config.yaml
model: "multi-label audio tagger"
dataset: "synthesized solo parts of chorales (CocoChorales)"
train_examples: 39062
gain_aug_db: 6
n_mels: 64
hop_length: 320
input: "log_mel"
spec_augment: false
win_length: 400
arch: "wide_resnet"
norm: "layernorm"
activation: "silu"
channel_attention: "se"
drop_path: 0.1
depths: [2, 4, 2]
kernel_size: 3
stem: "single"
avg_pool_shortcut: false
widths: [96, 160, 288]
num_labels: 51
init: "torch_default"
residual_init: "zero_last"
optimizer: "soap"
beta2: 0.99
lr: 0.0042
beta1: 0.9
shampoo_beta: 0.99
eps: 1e-08
precondition_frequency: 16
max_precond_dim: 1536
merge_dims: false
one_sided: false
adamw_lr_other_params: 0.00097
grad_clip: 0.5
steps: 7600
batch_size: 64
epochs: 12.5
lr_schedule: "cosine"
final_lr_fraction: 0.1
warmup_steps: 760
weight_decay: 0.1
adamw_weight_decay_other_params: 0.05
Rows from block 5 of a small multi-label audio tagger, named by matrix and row number. Rows with one number belong to one channel. Each number is 128 + 24 x the weight over its row's rms, rounded and kept within 0 to 255. All counts start at 0.
After each channel's rows are labels from the 100 clips, of 14976, where the channel reaches its highest value: "strongest on" is what is common among them; "peak in band" is the frequency band that holds the peak. Only what is clearly more common there than usual is listed. The data: synthesized solo parts of chorales (CocoChorales). In brackets: how many of the 100.
# convs0: first 3x3 conv (model.blocks.5.convs.0.weight, 160x160x3x3, each kernel summed), inputs 0-79
# convs1: second 3x3 conv (model.blocks.5.convs.1.weight, 160x160x3x3, transposed, each kernel summed), outputs 0-79

convs0.17 [154 139  94  90 114  93 135 181 147 112 138 134 137 149 158 152 111 118  98 130 169  95 155 136 166  93  96 177  79 150 129 127 118 151 130 137 130 123 169 125 127 135 150 133 159 125 131 135 136 107 108 153 116 140  78 134 175 130 117 141 108  77 138 152 133 152 144 137 138  88 105 144 157  69 144 127 178 120  68 188]
convs1.17 [114 129 118 138 127 171  90 135  99 131 116 159 140 114 136 117 143 138 112 133 133 169 153 121 183 156 106  98 133 113 140 138 164 129 145  87 145 145 155 116 121 116 110 122 104  78 109 102  91 131 149 100 137 127  69 141 104 127 115 127  87 150 149 134 121 143 111 113 118 172 158 151  84  92 119 114 157 138 146 125]
strongest on: violin (53); note G5 (46)
peak in band: 0 to 250 Hz (53)

convs0.105 [166 140 106  93 112 148 137 148 136 149 116 127 178 107 131 116 129 125  94 143 129 113 160 118 190 123 173 163 154 113 111 130 140 124 106 126 142 128 109 138 128 145 139 110  85 135 183 142 150 108 183 121 160 123 134 166 107 142 117 124 130 147 119 188 126 114 129  93 136 119 211 127 120 138  91 141 140 137 110 102]
convs1.105 [119 106 143 149 152 114 131 101 144 112 124 137 140 127 132 158  88 113  80 168  90 133 167  72 110 141 143 159 119  97 132 119 144 111 143 106 144 110  76 131 118 107 127 118  92 128 121 113 130 152  96 141 145 134 138 165 143 163  96 112 122 115 122 131 140 153 178 114 142 144 134  95 125 121 161  80  54 180 117  98]
strongest on: trombone (57); trumpet (42); note D4 (33)
peak in band: 2000 to 4000 Hz (58)

convs0.57 [166 114 152 145  85 132 171 137  93  95 131 108 142 126 139 132  92 136 154 139 109 163 111 121 155 157  90 155 105 131 131 121 127 100 132 223 148 135 163 137 107 133 108 134 161  97 157 157 115 119 131 129  98 128 132  95 125 174 125 134 140 143 104 151 129  97 140 129 115 144 136 132 139 110  84 150 117 119 136  91]
convs1.57 [145 147 141 109 142  93 102  92 119 151 129 126 112 141 125 155 112 122 129 159 124 149 123 111  87 103 130 156 116 153 150 137 146  96 168  78  98 151 137  95 121  74  86  83 136 108 132 121  98 121 155  93 111 131  80 114 156 104 141 125 137 148  84 131 141  92 121 105 161 127 136 158 143 134 146 107 132 197 135 143]
strongest on: violin (44); note D5 (43); note C#5 (27); note A4 (25)
peak in band: 4000 to 8000 Hz (65)

convs0.147 [128 156 132  92 108 138  82  99 113 132 124 141 156 129 114 111 103 141 136 143 174 108  81  96 153 127  93 172  95 139 136 128 145 163 134 112 135 111 143  81 144 115 135 118 146 105 142 147 134 163 113 119 154 136 108 122  77 119 145 123 171 137 100 123 117  86  75 142 116 131 135 150 137 124 110 184 178  48 112 151]
convs1.147 [111  97 134 160 152 142 163 114 104 125  96 139 125 153 114 122 110  99 111 152 124 135 101 108 145 125 174 167 128 142 159 133 105 107 125 146 122 103 146 104 125 156 145 122 115 130 140 106  78 126 155 142 114 136 160 126 157 146 142 133 164  93 153 102  98 127 122 150 134  74 131  50 118 123 111 126 143 153 128 173]
strongest on: trombone (64); note F#4 (61); trumpet (36)
peak in band: 2000 to 4000 Hz (64)

convs0.112 [129 112 130 134 132 103  84 131 105 121 137 124 165 132 126 119 142 120 130 144 121 131  93 114 100 137 130  90  82  82 127 127 122 110 119 116 215 127 132 111 144  95 162 125  91 126 157 119 134 121 129 129 167 151 120 129 142 142 100 151 133 112  96 122  93 133  94 129 145 129 148 124 125 145 102  93 139 100 131 110]
convs1.112 [173 150 141 133 121 121 132 135 144 103 115  99 108 117 100 136  92 136 124  82 119 135 104 123 124  83 139 133 180 116 147 131 126 138  97 180 123 107 114  77 131 111 126 128 123 167 132 120 131 174 124 147 150 125 165 163 112 113 125 110 145 132 130 159 150 160 115 142  93  69  89  75 133 150 144 142 110 127 131 140]
strongest on: trombone (100); note D4 (68); note C#4 (50); note E4 (31)
peak in band: 4000 to 8000 Hz (100)

convs0.119 [130 135 121 133 113  77 151 170 135 142 115 111 155 137 127 160 111 152  54 126 109 148 180 153 134 109 173 177  96 147  97 121 150 154 137 133 126 131 109 154 123 153 143 108 151 164 146 140 106 137 144 123 122 115 123 144 124 121 174 158 101 132 164 159 166 154 135 132 117 121 123  93 128  88 154 137 138 147 175 116]
convs1.119 [100 167 177 144 150 173 132 112 142 157 113 154  81 115 167 172 143 108 124 122 151 145  74 134 138 136 156 142 141 127 186 136 136 109 135 134 150 104  99  71 136 150 124 103 136  94 124 157 177 105 157 123 139 163 114  97 154 146 102 107 146 159 129 117 146 126 135 134 121 100 126 127 159 159 122  99 157 122 109 147]
strongest on: clarinet (92); note F5 (41); note D#5 (28); note C#5 (28)
peak in band: 4000 to 8000 Hz (100)

convs0.148 [166 147 116 129 151 137 104 141 146 156 131 146 104 110 132 125 115 105 107  97 119  94 130 153 169 107 144  89 134  90 158 132 122 128 104  92  97 116 115 180  85 131 146 112 110 100 116  78 172 155 113 152 118 115 155 169 164 123 147 147 156 167 121 170 130 191 150 110 164 116 141 161 126 139 120 131 139 130 136 128]
convs1.148 [168 134 111 133 142  85 172 136 163 153 111 107 149 115 171 104 150 110 107 148 146  89 105  99  93 109 125 108 136 139 100 135  89 122 133 147  98 127 110 101 123 136 116 111 138  97 143 150 118 125 120 155 128  97 150 161  89  92  95 100  99 109 174 103 107 145 112  91 127 157 120 106 101  96 128 108  47 151 112  79]
strongest on: violin (42)
peak in band: 250 to 500 Hz (48)

convs0.71 [131 120 123 140 152 148 115 130 167 128 137 118 106 127 130 100 107  72 113 148 134 149 160 128 129  73  67  96 124 123  91 126 152 134 126 134 162 140 110 122 126 123 120 118 128 121 109 142  82 134 110 154 159 141 115 118 119 110 131 147 147 102 162 132 155 129 107 166 116 125 148 143 100 120 128 124 138 156  90 117]
convs1.71 [115 109 155 161  98 109 119 114 108 108 117 175  98 137 145 107 119 115 120 143  98 108 139 164 145 181 107 140 112 155  71 114 175  41 107 114  97 137 130 110 108 148 117 141 160 128 110 150 150 102 114 136 124 145 110 128 152 151 148  86 148 111 111 103 128  95 151 143 157 182 128  95 127 148 153  85 131 123 125 105]
strongest on: clarinet (100); note F#5 (46); note F5 (42); note E5 (37)
peak in band: 0 to 250 Hz (100)

convs0.74 [120 189 113 123 113 142 154 102 200 121 108 112  98 129 154 107  83 125 127 115 102 123 135 134 115 106 139 128 142 122 114 124 136 117 122 135 126 161 111 135 158 111 119 118 113 148 137 124 200 116 155  85 178 141 150 140 161 141 145 129 116 146 147 130 118 126  97 113 126  95 119  90 127  94 132 149 149 135 143 149]
convs1.74 [147 113 117 108 149 154 193 145 115 161 103 142 114 133 133 172 126 128 106 108 120 142 104  64 141 154 108 116 109 123  82 107 156 145 129 143 145 122 127 113 130 134 123 154 136  96 125 134  96 134 115 102 165 136 152 144 123 156  90 137 138 135 133 141 120 126 167 124 153  87 106 115  95 109 114  93 125 157 154 127]
strongest on: clarinet (99); note C#4 (40); note G#4 (34); note A#4 (32)
peak in band: 4000 to 8000 Hz (99)

convs0.129 [161 114  97 168 121 112 139 141 142 149  95 118 111 116 190 118 116 147 132 168 132  98 102 117 130 115 174 102 149 111 192 155 112 112 114 120 146 137 141 134 108 132 130 110  99 136 214 127 127 135 159  90 136 147 106 109 110 144 110 159 120 104 144 153 117 124 118 116 125  81 129 121 175 109 131 129 124 175 111 103]
convs1.129 [147 135 153 109 134 152 112 112 116  68 125 141 119 154  62 139 113 119 121 143 146 169 142 134 111 144 144 138 156 119 102 106 147  96 138 106 130 155 116 128 117 103 121 148 158 145  88 122 119 103 160 181 119 105 114 136 154 131 125  97 180 132 124 169 159 145  99 106 145 183 168 139  92 130 138 141 144 183 145 122]
strongest on: violin (50); note F#4 (44); note G#4 (29)
peak in band: 4000 to 8000 Hz (84)

convs0.110 [136 123 131 129 135 132 119 162 162 118 120 154 106 101 134  89 100  92 131 120  84 131 117 124 148 139 125 142  63 162 130 135 130 109 101 161  91 129 107 188 119 162 101 129 113 114 163 180 128 132 128 103 123 136  84 174 125 104 114 132 142 134 120 143 100 124 190 142 110 139 157 153 161 114 130 164 115 166 110 123]
convs1.110 [165 113 138 129 110 125  76 112 142 100 187 113 118 135 155 181 126 121 115 129 134 124 110  93  98 150 155 175 138 155 113 101 143 103 154 112 157 154  98 125 138  54 132 136 117 143 111 144 154 120 153 130 149 111 142  82 109 141 140 123 116 110 126 156 146 129 149  95 119  78 101 143  84 109 129 116 148 156  86  65]
strongest on: violin (97); note A#4 (50); note G#4 (48); note C#5 (30)
peak in band: 4000 to 8000 Hz (100)

convs0.49 [117 125 121 106 119 121 156 151 127 147 149 178 134 108 148 162 121 126 122 139 145 189 134 117 158 176  89 112 158  94 124 133 104 144 143 144 130 127 103  83 141 112 136 147 151 143 145  99 127 103 162 140 170 116 135 153 139 158  79 163 141  95 137 140 146 109 113 112 165 139 103 162 143 128 168  92 153 114 143 121]
convs1.49 [129 112  96  91 110 139 114 129 144 126  93  88 179 127  92 159 155 132 153 111 117 166 122 139  87 106 177 146 144 138 136 163 106 141 127 167 113 149  78 189 122 116 124 129 149 148 118 152 112  98 139 130  96 134 131 108 124 142 157 111 116 164  90 121 101 114 133 104 114 144 136 118 136 136  91 168 118 121 103 122]
strongest on: note C#5 (58); note A5 (42); horn (32); note G5 (31)
peak in band: 250 to 500 Hz (58); 500 to 1000 Hz (30)

convs0.117 [139 138 128 112  94 135 115 136 189 168  98 147 163 126 122 123 135 124 115 110 133 107 148  87 171 155 168 165  87  85 141 113 149 171 143 163 123 135 126 136 106 146 108 142 134 120 161  97  94 146 127 120 156  95 114 131 123 120 130 135 139 118 140 114 145 162 105 126 130 152 148 153 137 110 111 126 127 199 144 120]
convs1.117 [109 108 162 173 188 126  95 161  89  86 102 128 132 151 115 161 108 119 119 111 101 177 170  93 136 129 114 153 146 137 140  96  98 100 135 140 102 106 136 129 147  82 123  96  98 131 127 168 153  89  83 158 108  93 109 107 115 140 144  73 128 129  84 174 115 137 102  99 131 134 102 135 145 139 131 123  77 109  94 133]
strongest on: clarinet (79); note A4 (50); note F4 (37); note G4 (25)
peak in band: 4000 to 8000 Hz (88)

convs0.37 [106 175 118  98 136 134 178 105 143 122 111  94  83 120 117 143 140 148 121 118  88 159 126 106 103 107  85 137 162 173 143 127 132 107 156 113 136 116 142 165 104 149 110 132 108 139 138 159 131 125 129 113 135 142 133 127 171 141 108  81 125  70 107 128 138  97 159 162 126 131 138 150  89 102 118 106 153 198 130  72]
convs1.37 [146 111 138 155  60 158 136 142  86  94 182 109  87 115 140 164 150 137 138 120 161 136 140 115 127  75 158  99 139 177 116 106 101 134 159 162 141 152 111  98 135 150 154 149 118 116 126 163 106 133 131 111 161 140 150 117 153 112 137 140 130 128 134 143 107  88 122 122 104 111 103 142 146 124 147 153 110 118 146 149]
strongest on: violin (100); note B4 (91); note A#4 (36); note A4 (34)
peak in band: 0 to 250 Hz (100)

convs0.52 [137 157 139  93 145 114 120 131 144 174 113 110 115 139 142 127 110 119 107 108  77 156 111 138 142 119 150 122  99  88  72 114 120 146 138  83 144 113 133  97 112 124 131 143 168 148 112 133  99 121 144 138 131 168 124 112 139 117 187 162 114 148 131 145 116 139 134 143 152 118 125 106 107 150 141  92 131 120 145 167]
convs1.52 [117 142 132 214 131 106 147 111 128 128 134 164 131 130 148 130 115 104  99 109 111 165 135 142 156 146 130 132  53 135 125 106 172  87 124 105 153 128 126 143 114 112  81 140 150 151 146 119 131 110 149 127 120 151 143 127 109 133 118 111 193 118 162 121 166 127 145 128 134 126 146  82 167 111 102 105 122 149 188 149]
strongest on: clarinet (100); note F4 (66); note G4 (42); note D#4 (31)
peak in band: 4000 to 8000 Hz (100)