config.toml
arch = "wide_resnet"
model = "multi-label audio tagger"
dataset = "synthesized solo parts of chorales (CocoChorales)"
train_examples = 39062
gain_aug_db = 6
n_mels = 64
hop_length = 320
input = "log_mel"
spec_augment = false
win_length = 400
norm = "layernorm"
activation = "silu"
channel_attention = "se"
drop_path = 0.1
depths = [2, 4, 2]
kernel_size = 3
stem = "single"
avg_pool_shortcut = false
widths = [96, 160, 288]
num_labels = 51
init = "torch_default"
residual_init = "zero_last"
optimizer = "soap"
beta2 = 0.99
lr = 0.0042
beta1 = 0.9
shampoo_beta = 0.99
eps = 1e-08
precondition_frequency = 16
max_precond_dim = 1536
merge_dims = false
one_sided = false
adamw_lr_other_params = 0.00097
grad_clip = 0.5
steps = 7600
batch_size = 64
epochs = 12.5
lr_schedule = "cosine"
final_lr_fraction = 0.1
warmup_steps = 760
weight_decay = 0.1
adamw_weight_decay_other_params = 0.05
Rows from block 4 of a small multi-label audio tagger, named by matrix and row number. Rows with one number belong to one channel. Each number is 50 + 12 x the weight over its row's rms, rounded and kept within 0 to 99. All counts start at 0.
Before each channel's rows are labels from the 100 clips, of 14976, where the channel reaches its highest value: "peak on" is the class under the peak. Only what is clearly more common there than usual is listed. The data: synthesized solo parts of chorales (CocoChorales). In brackets: how many of the 100.
# convs0: first 3x3 conv (model.blocks.4.convs.0.weight, 160x160x3x3, each kernel summed), inputs 0-159
# convs1: second 3x3 conv (model.blocks.4.convs.1.weight, 160x160x3x3, transposed, each kernel summed), outputs 0-159

peak on: silence (82)
convs0.85:80 45 57 61 36 47 32 53 40 74 42 55 56 40 35 38 57 59 66 60 55 86 38 49 52 54 37 40 44 74 35 57 40 44 41 47 48 42 33 35 37 54 48 53 68 29 20 51 59 49 75 35 58 42 58 32 41 44 42 66 60 58 59 35 52 51 54 52 43 51 26 33 69 51 51 40 57 59 62 43 42 37 29 52 46 49 41 67 39 44 63 49 47 67 57 63 28 57 52 56 51 46 39 64 46 36 45 51 55 35 40 42 44 55 41 70 41 54 58 25 37 54 50 48 55 40 52 40 27 53 58 62 55 49 63 39 45 33 45 33 35 32 42 47 52 46 58 63 35 84 58 69 41 33 49 41 45 47 40 50
convs1.85:69 42 67 48 53 39 36 48 33 66 52 47 36 45 50 61 48 43 65 65 66 67 36 57 45 66 33 49 53 45 54 41 48 33 46 70 48 59 48 34 56 51 31 54 59 38 63 35 30 47 50 24 48 59 75 29 54 73 46 70 58 48 50 65 57 49 62 48 44 42 30 69 54 47 53 34 59 61 55 66 50 62 34 71 58 32 65 65 53 33 52 43 66 47 69 44 26 45 58 49 36 54 38 51 34 52 61 36 42 43 41 42 70 53 36 55 63 38 32 34 33 49 37 61 50 50 55 58 49 40 35 52 58 60 49 51 50 59 67 28 26 36 54 58 50 59 57 37 54 55 33 22 37 45 52 43 42 46 25 71

peak on: silence (69)
convs0.90:43 56 37 44 68 54 55 67 52 42 50 65 54 54 40 47 35 45 47 37 35 33 43 40 68 42 62 69 37 41 32 46 59 65 56 44 42 48 48 44 52 43 68 47 65 53 37 62 71 60 42 50 63 49 46 75 40 45 50 44 64 80 65 37 55 62 60 61 55 36 34 63 49 43 27 26 55 46 55 50 46 44 64 41 58 54 50 36 53 32 58 33 57 65 52 56 51 46 58 54 51 78 38 61 57 39 65 51 46 51 30 39 56 60 41 58 32 27 32 55 52 63 48 38 53 46 42 60 67 44 50 59 72 62 43 68 45 44 21 54 52 41 58 19 63 76 57 65 46 50 57 43 62 37 39 61 53 33 58 19
convs1.90:48 52 57 37 53 44 56 83 54 40 50 39 62 51 33 66 53 56 49 43 53 38 40 54 42 81 83 67 31 67 36 58 60 41 40 60 40 41 32 33 48 57 62 59 64 45 50 56 66 49 32 43 83 34 30 62 64 38 52 54 43 46 49 54 42 29 46 42 55 34 55 51 42 47 50 50 47 70 26 35 55 46 51 41 75 35 54 32 55 18 56 47 61 24 53 60 64 37 47 51 60 51 37 47 52 61 50 76 66 60 35 53 61 53 55 52 46 48 53 53 39 60 61 47 62 51 48 44 50 53 40 57 53 54 57 51 64 57 65 56 80 55 58 42 52 65 36 48 30 61 41 54 32 69 33 36 49 54 37 51

peak on: silence (68)
convs0.6:54 42 63 59 63 62 46 42 38 79 35 53 47 45 56 21 75 47 42 55 65 45 57 42 50 39 48 58 42 42 43 72 26 51 46 27 51 37 70 55 53 53 34 53 45 28 60 43 40 58 53 53 46 49 59 38 43 41 55 36 29 62 32 38 49 34 58 57 60 68 48 74 51 36 61 42 35 61 53 34 47 67 43 52 59 67 42 37 50 55 42 43 44 62 54 55 23 51 51 45 52 39 33 33 48 53 16 41 50 42 91 47 70 55 38 47 46 33 46 53 41 55 59 54 57 48 59 36 42 35 41 40 36 34 35 37 67 70 52 59 40 53 40 50 50 51 52 44 47 48 57 53 38 54 73 53 56 77 60 38
convs1.6:45 51 73 56 29 77 42 61 42 39 64 60 41 31 52 53 43 31 61 50 39 33 43 46 39 39 57 34 47 31 70 65 68 60 49 38 43 50 54 58 47 33 42 36 29 35 54 56 71 50 46 55 40 35 60 50 44 44 64 40 49 47 75 60 55 80 66 50 47 68 56 68 58 41 35 58 53 37 47 68 24 66 55 55 49 43 48 51 77 44 47 58 24 32 51 47 62 50 61 61 20 46 37 32 46 52 39 50 59 51 51 27 59 45 47 38 55 61 54 42 71 64 47 45 35 47 48 38 53 48 68 53 52 29 45 55 41 40 55 52 56 57 37 39 41 45 56 45 69 65 47 57 65 59 37 33 40 29 38 69

peak on: G#3 (30)
convs0.136:44 47 67 53 59 43 60 55 52 75 54 52 96 62 58 49 65 60 47 50 32 57 50 65 64 50 58 46 50 92 48 57 56 52 56 42 37 52 58 69 31 54 52 71 62 52 48 37 52 38 55 60 42 41 58 63 36 60 42 59 48 73 40 75 48 40 55 50 71 68 58 49 62 44 70 28 52 43 76 77 52 64 45 50 59 69 60 41 65 42 55 57 65 58 46 40 52 72 48 61 62 46 43 43 66 53 38 55 47 55 66 39 47 51 40 49 36 41 58 52 46 32 51 49 67 49 55 57 58 42 45 57 49 37 40 54 39 53 33 62 54 54 44 65 49 85 62 62 54 41 52 42 44 56 54 31 61 36 45 71
convs1.136:49 42 67 54 63 39 46 88 51 52 62 63 52 40 42 38 46 46 39 59 41 51 41 20 45 69 79 37 50 34 36 32 42 52 58 40 29 40 55 47 28 60 35 54 55 48 49 58 50 48 42 35 66 50 74 53 45 48 38 52 29 54 57 24 56 86 60 48 51 64 45 54 50 39 40 48 50 45 36 42 31 35 39 48 65 46 41 73 40 56 46 46 49 59 54 74 52 52 35 39 67 51 55 56 39 43 57 40 47 46 57 45 54 43 51 56 54 46 46 66 42 59 35 40 50 35 30 40 43 48 75 41 38 33 65 66 71 46 63 28 65 42 43 58 49 48 49 57 55 49 56 57 60 56 55 85 44 36 39 61

peak on: G#3 (29)
convs0.104:50 57 71 46 49 43 66 51 41 59 50 54 75 45 47 55 37 70 54 61 64 42 91 53 56 40 63 37 31 32 39 60 43 35 58 55 59 34 67 43 48 54 44 42 52 51 66 48 50 45 70 36 36 48 25 55 36 41 22 29 45 35 52 41 32 52 40 60 42 63 57 43 27 59 52 44 52 37 47 44 62 46 41 48 59 72 52 31 46 43 46 29 54 33 47 36 76 51 44 41 44 31 49 35 53 47 37 62 41 59 38 62 46 73 69 55 67 61 56 41 57 37 62 62 69 54 58 43 45 55 28 45 54 43 35 42 50 66 32 51 42 32 37 67 64 53 28 47 63 45 31 51 40 41 50 42 39 50 56 47
convs1.104:44 34 73 66 54 63 28 36 27 44 49 42 28 61 19 50 54 36 38 47 31 59 17 49 49 45 51 51 44 50 52 59 51 58 43 47 26 51 56 49 70 51 51 48 39 52 38 62 49 60 50 50 57 39 45 65 62 49 51 63 59 42 45 69 56 58 56 54 51 51 56 42 68 43 55 63 17 70 41 68 29 57 56 44 37 76 48 60 61 58 75 67 56 63 46 58 44 31 57 53 55 62 34 34 50 32 45 56 40 49 50 34 51 54 42 47 71 44 64 50 61 49 64 65 71 46 39 40 75 44 73 46 51 39 56 51 45 37 43 55 23 56 30 55 54 42 40 31 42 47 52 46 64 64 50 54 50 38 56 31

peak on: silence (63); D#4 (25)
convs0.78:63 73 46 52 39 44 51 60 32 65 51 48 35 45 50 25 46 58 49 50 38 20 63 52 56 46 50 52 75 71 59 52 50 58 43 33 48 42 46 52 64 65 44 61 42 51 32 29 55 44 40 55 56 63 73 39 42 25 55 60 61 50 45 63 59 35 49 51 47 46 33 45 42 36 51 45 55 47 57 60 53 51 41 59 31 52 65 54 31 57 79 37 54 41 46 44 48 68 73 58 57 50 41 47 57 38 38 70 32 17 32 57 89 43 52 47 48 51 28 46 65 39 46 60 38 65 47 50 50 44 52 66 46 51 45 63 57 18 73 36 34 41 51 54 60 54 31 55 52 60 32 45 44 60 51 46 35 46 51 41
convs1.78:66 67 59 55 55 43 61 49 48 53 42 44 60 37 31 54 37 63 52 66 42 30 56 60 27 58 55 45 45 67 35 64 60 60 29 33 70 42 43 41 64 81 73 55 50 49 43 55 42 35 69 60 44 44 45 41 81 99 53 44 42 61 47 58 61 49 35 44 37 56 37 52 27 51 52 60 49 39 60 52 50 53 62 46 36 79 52 41 65 57 62 48 36 67 50 73 44 55 52 38 42 47 60 50 60 55 46 45 41 60 55 60 80 43 30 46 42 60 56 58 51 35 59 45 56 47 52 41 21 50 40 57 22 45 44 54 57 35 41 51 50 42 57 47 57 61 46 51 61 62 55 60 56 65 53 58 42 50 59 45

peak on: silence (66); B4 (29)
convs0.98:47 37 41 42 60 58 78 57 61 39 43 49 36 39 53 54 47 50 33 42 58 41 49 47 47 31 37 44 48 45 33 30 61 29 39 54 34 53 49 63 40 28 38 56 51 85 33 55 53 41 69 62 41 48 40 83 50 43 49 40 52 41 45 45 56 42 48 53 27 68 42 51 63 36 59 75 63 44 43 56 62 26 69 53 55 64 42 56 49 63 57 51 48 54 32 49 60 53 37 54 51 47 56 69 57 28 52 51 39 46 32 62 47 80 56 44 48 60 39 61 55 69 36 53 46 30 36 51 37 50 61 46 61 45 56 56 64 55 32 58 68 47 56 29 73 23 54 58 34 63 51 72 52 51 35 69 43 60 40 48
convs1.98:58 41 45 55 36 60 59 52 49 42 37 50 52 56 75 35 47 59 52 36 46 47 57 64 50 44 68 51 43 67 64 42 54 35 47 53 36 49 39 63 58 47 81 54 43 73 44 43 55 21 55 46 44 49 55 62 57 47 60 45 59 68 35 48 34 26 45 26 46 55 33 19 29 44 46 58 60 65 35 31 49 57 57 58 56 20 57 54 43 42 55 48 46 47 72 73 57 48 51 41 51 40 66 62 70 59 50 52 45 54 70 46 50 57 60 65 34 60 66 63 57 33 57 48 71 51 45 62 60 59 52 55 55 50 69 49 59 69 58 54 65 65 40 42 54 75 60 49 18 48 59 33 56 71 40 63 63 51 41 63

peak on: silence (72)
convs0.27:30 34 60 53 63 59 51 51 64 64 37 51 51 57 32 79 48 34 56 39 65 59 67 49 41 67 53 51 52 40 67 53 41 44 59 44 60 49 62 61 52 48 67 45 61 51 31 49 44 61 38 47 37 43 62 58 67 52 59 43 38 55 56 51 58 52 51 66 48 57 59 52 60 58 33 62 73 50 32 63 58 59 36 27 44 58 37 25 63 37 46 56 60 55 69 25 53 47 31 56 69 34 77 65 67 48 51 41 57 76 58 38 57 54 51 59 68 57 44 35 57 38 38 62 62 39 53 61 65 59 67 60 54 50 57 72 37 55 75 64 41 35 55 32 59 47 34 67 31 46 55 72 55 61 46 33 58 38 39 48
convs1.27:62 41 61 59 36 69 39 49 65 67 39 53 50 51 65 40 57 59 39 44 57 54 41 80 46 43 42 28 42 70 44 42 56 62 78 47 30 50 54 55 44 44 42 37 27 49 62 70 64 37 49 43 52 54 73 61 54 46 45 58 60 41 57 52 55 41 60 58 52 61 47 39 54 34 62 69 51 60 49 56 52 65 65 43 43 45 54 45 41 83 51 54 43 69 48 52 28 37 41 53 76 76 25 51 53 59 43 37 38 64 48 53 57 39 55 64 34 34 35 43 62 54 62 41 53 16 32 47 74 39 34 54 39 50 31 38 75 73 46 36 49 53 60 64 53 68 57 52 62 46 39 48 57 43 56 48 52 58 58 51

peak on: silence (58)
convs0.138:57 73 40 55 57 73 41 53 45 57 54 62 48 27 71 59 34 51 63 48 44 38 39 51 45 71 59 64 50 70 28 48 52 61 55 44 21 55 60 67 65 35 47 49 31 57 50 41 55 56 32 34 43 30 51 58 46 28 43 66 43 66 67 64 58 32 55 44 33 42 53 28 49 48 60 51 81 38 70 43 65 59 38 56 56 37 52 35 48 49 35 48 55 52 60 48 49 39 50 63 60 74 51 82 77 43 56 44 57 41 59 68 47 46 51 43 47 48 46 56 52 42 58 72 53 50 59 74 42 46 59 27 54 74 62 61 55 50 50 56 33 60 73 52 51 37 60 58 68 62 59 48 46 43 59 57 58 56 53 42
convs1.138:36 30 59 55 47 52 81 44 46 43 57 39 29 47 78 68 33 49 50 41 71 43 44 51 62 33 36 60 21 27 49 49 38 56 34 53 58 37 47 55 49 62 39 67 59 60 71 56 47 52 49 72 62 49 54 62 31 57 56 48 60 47 22 50 50 70 59 69 62 46 56 40 48 64 71 33 50 72 50 36 39 48 41 44 36 35 47 60 39 53 47 35 67 26 56 37 29 40 59 40 27 31 63 45 37 60 53 41 53 58 43 63 70 43 50 61 57 48 55 45 51 43 37 19 58 61 43 39 52 52 45 42 48 35 22 41 47 69 44 38 45 50 52 47 50 38 46 60 38 50 63 48 35 50 60 44 48 49 59 61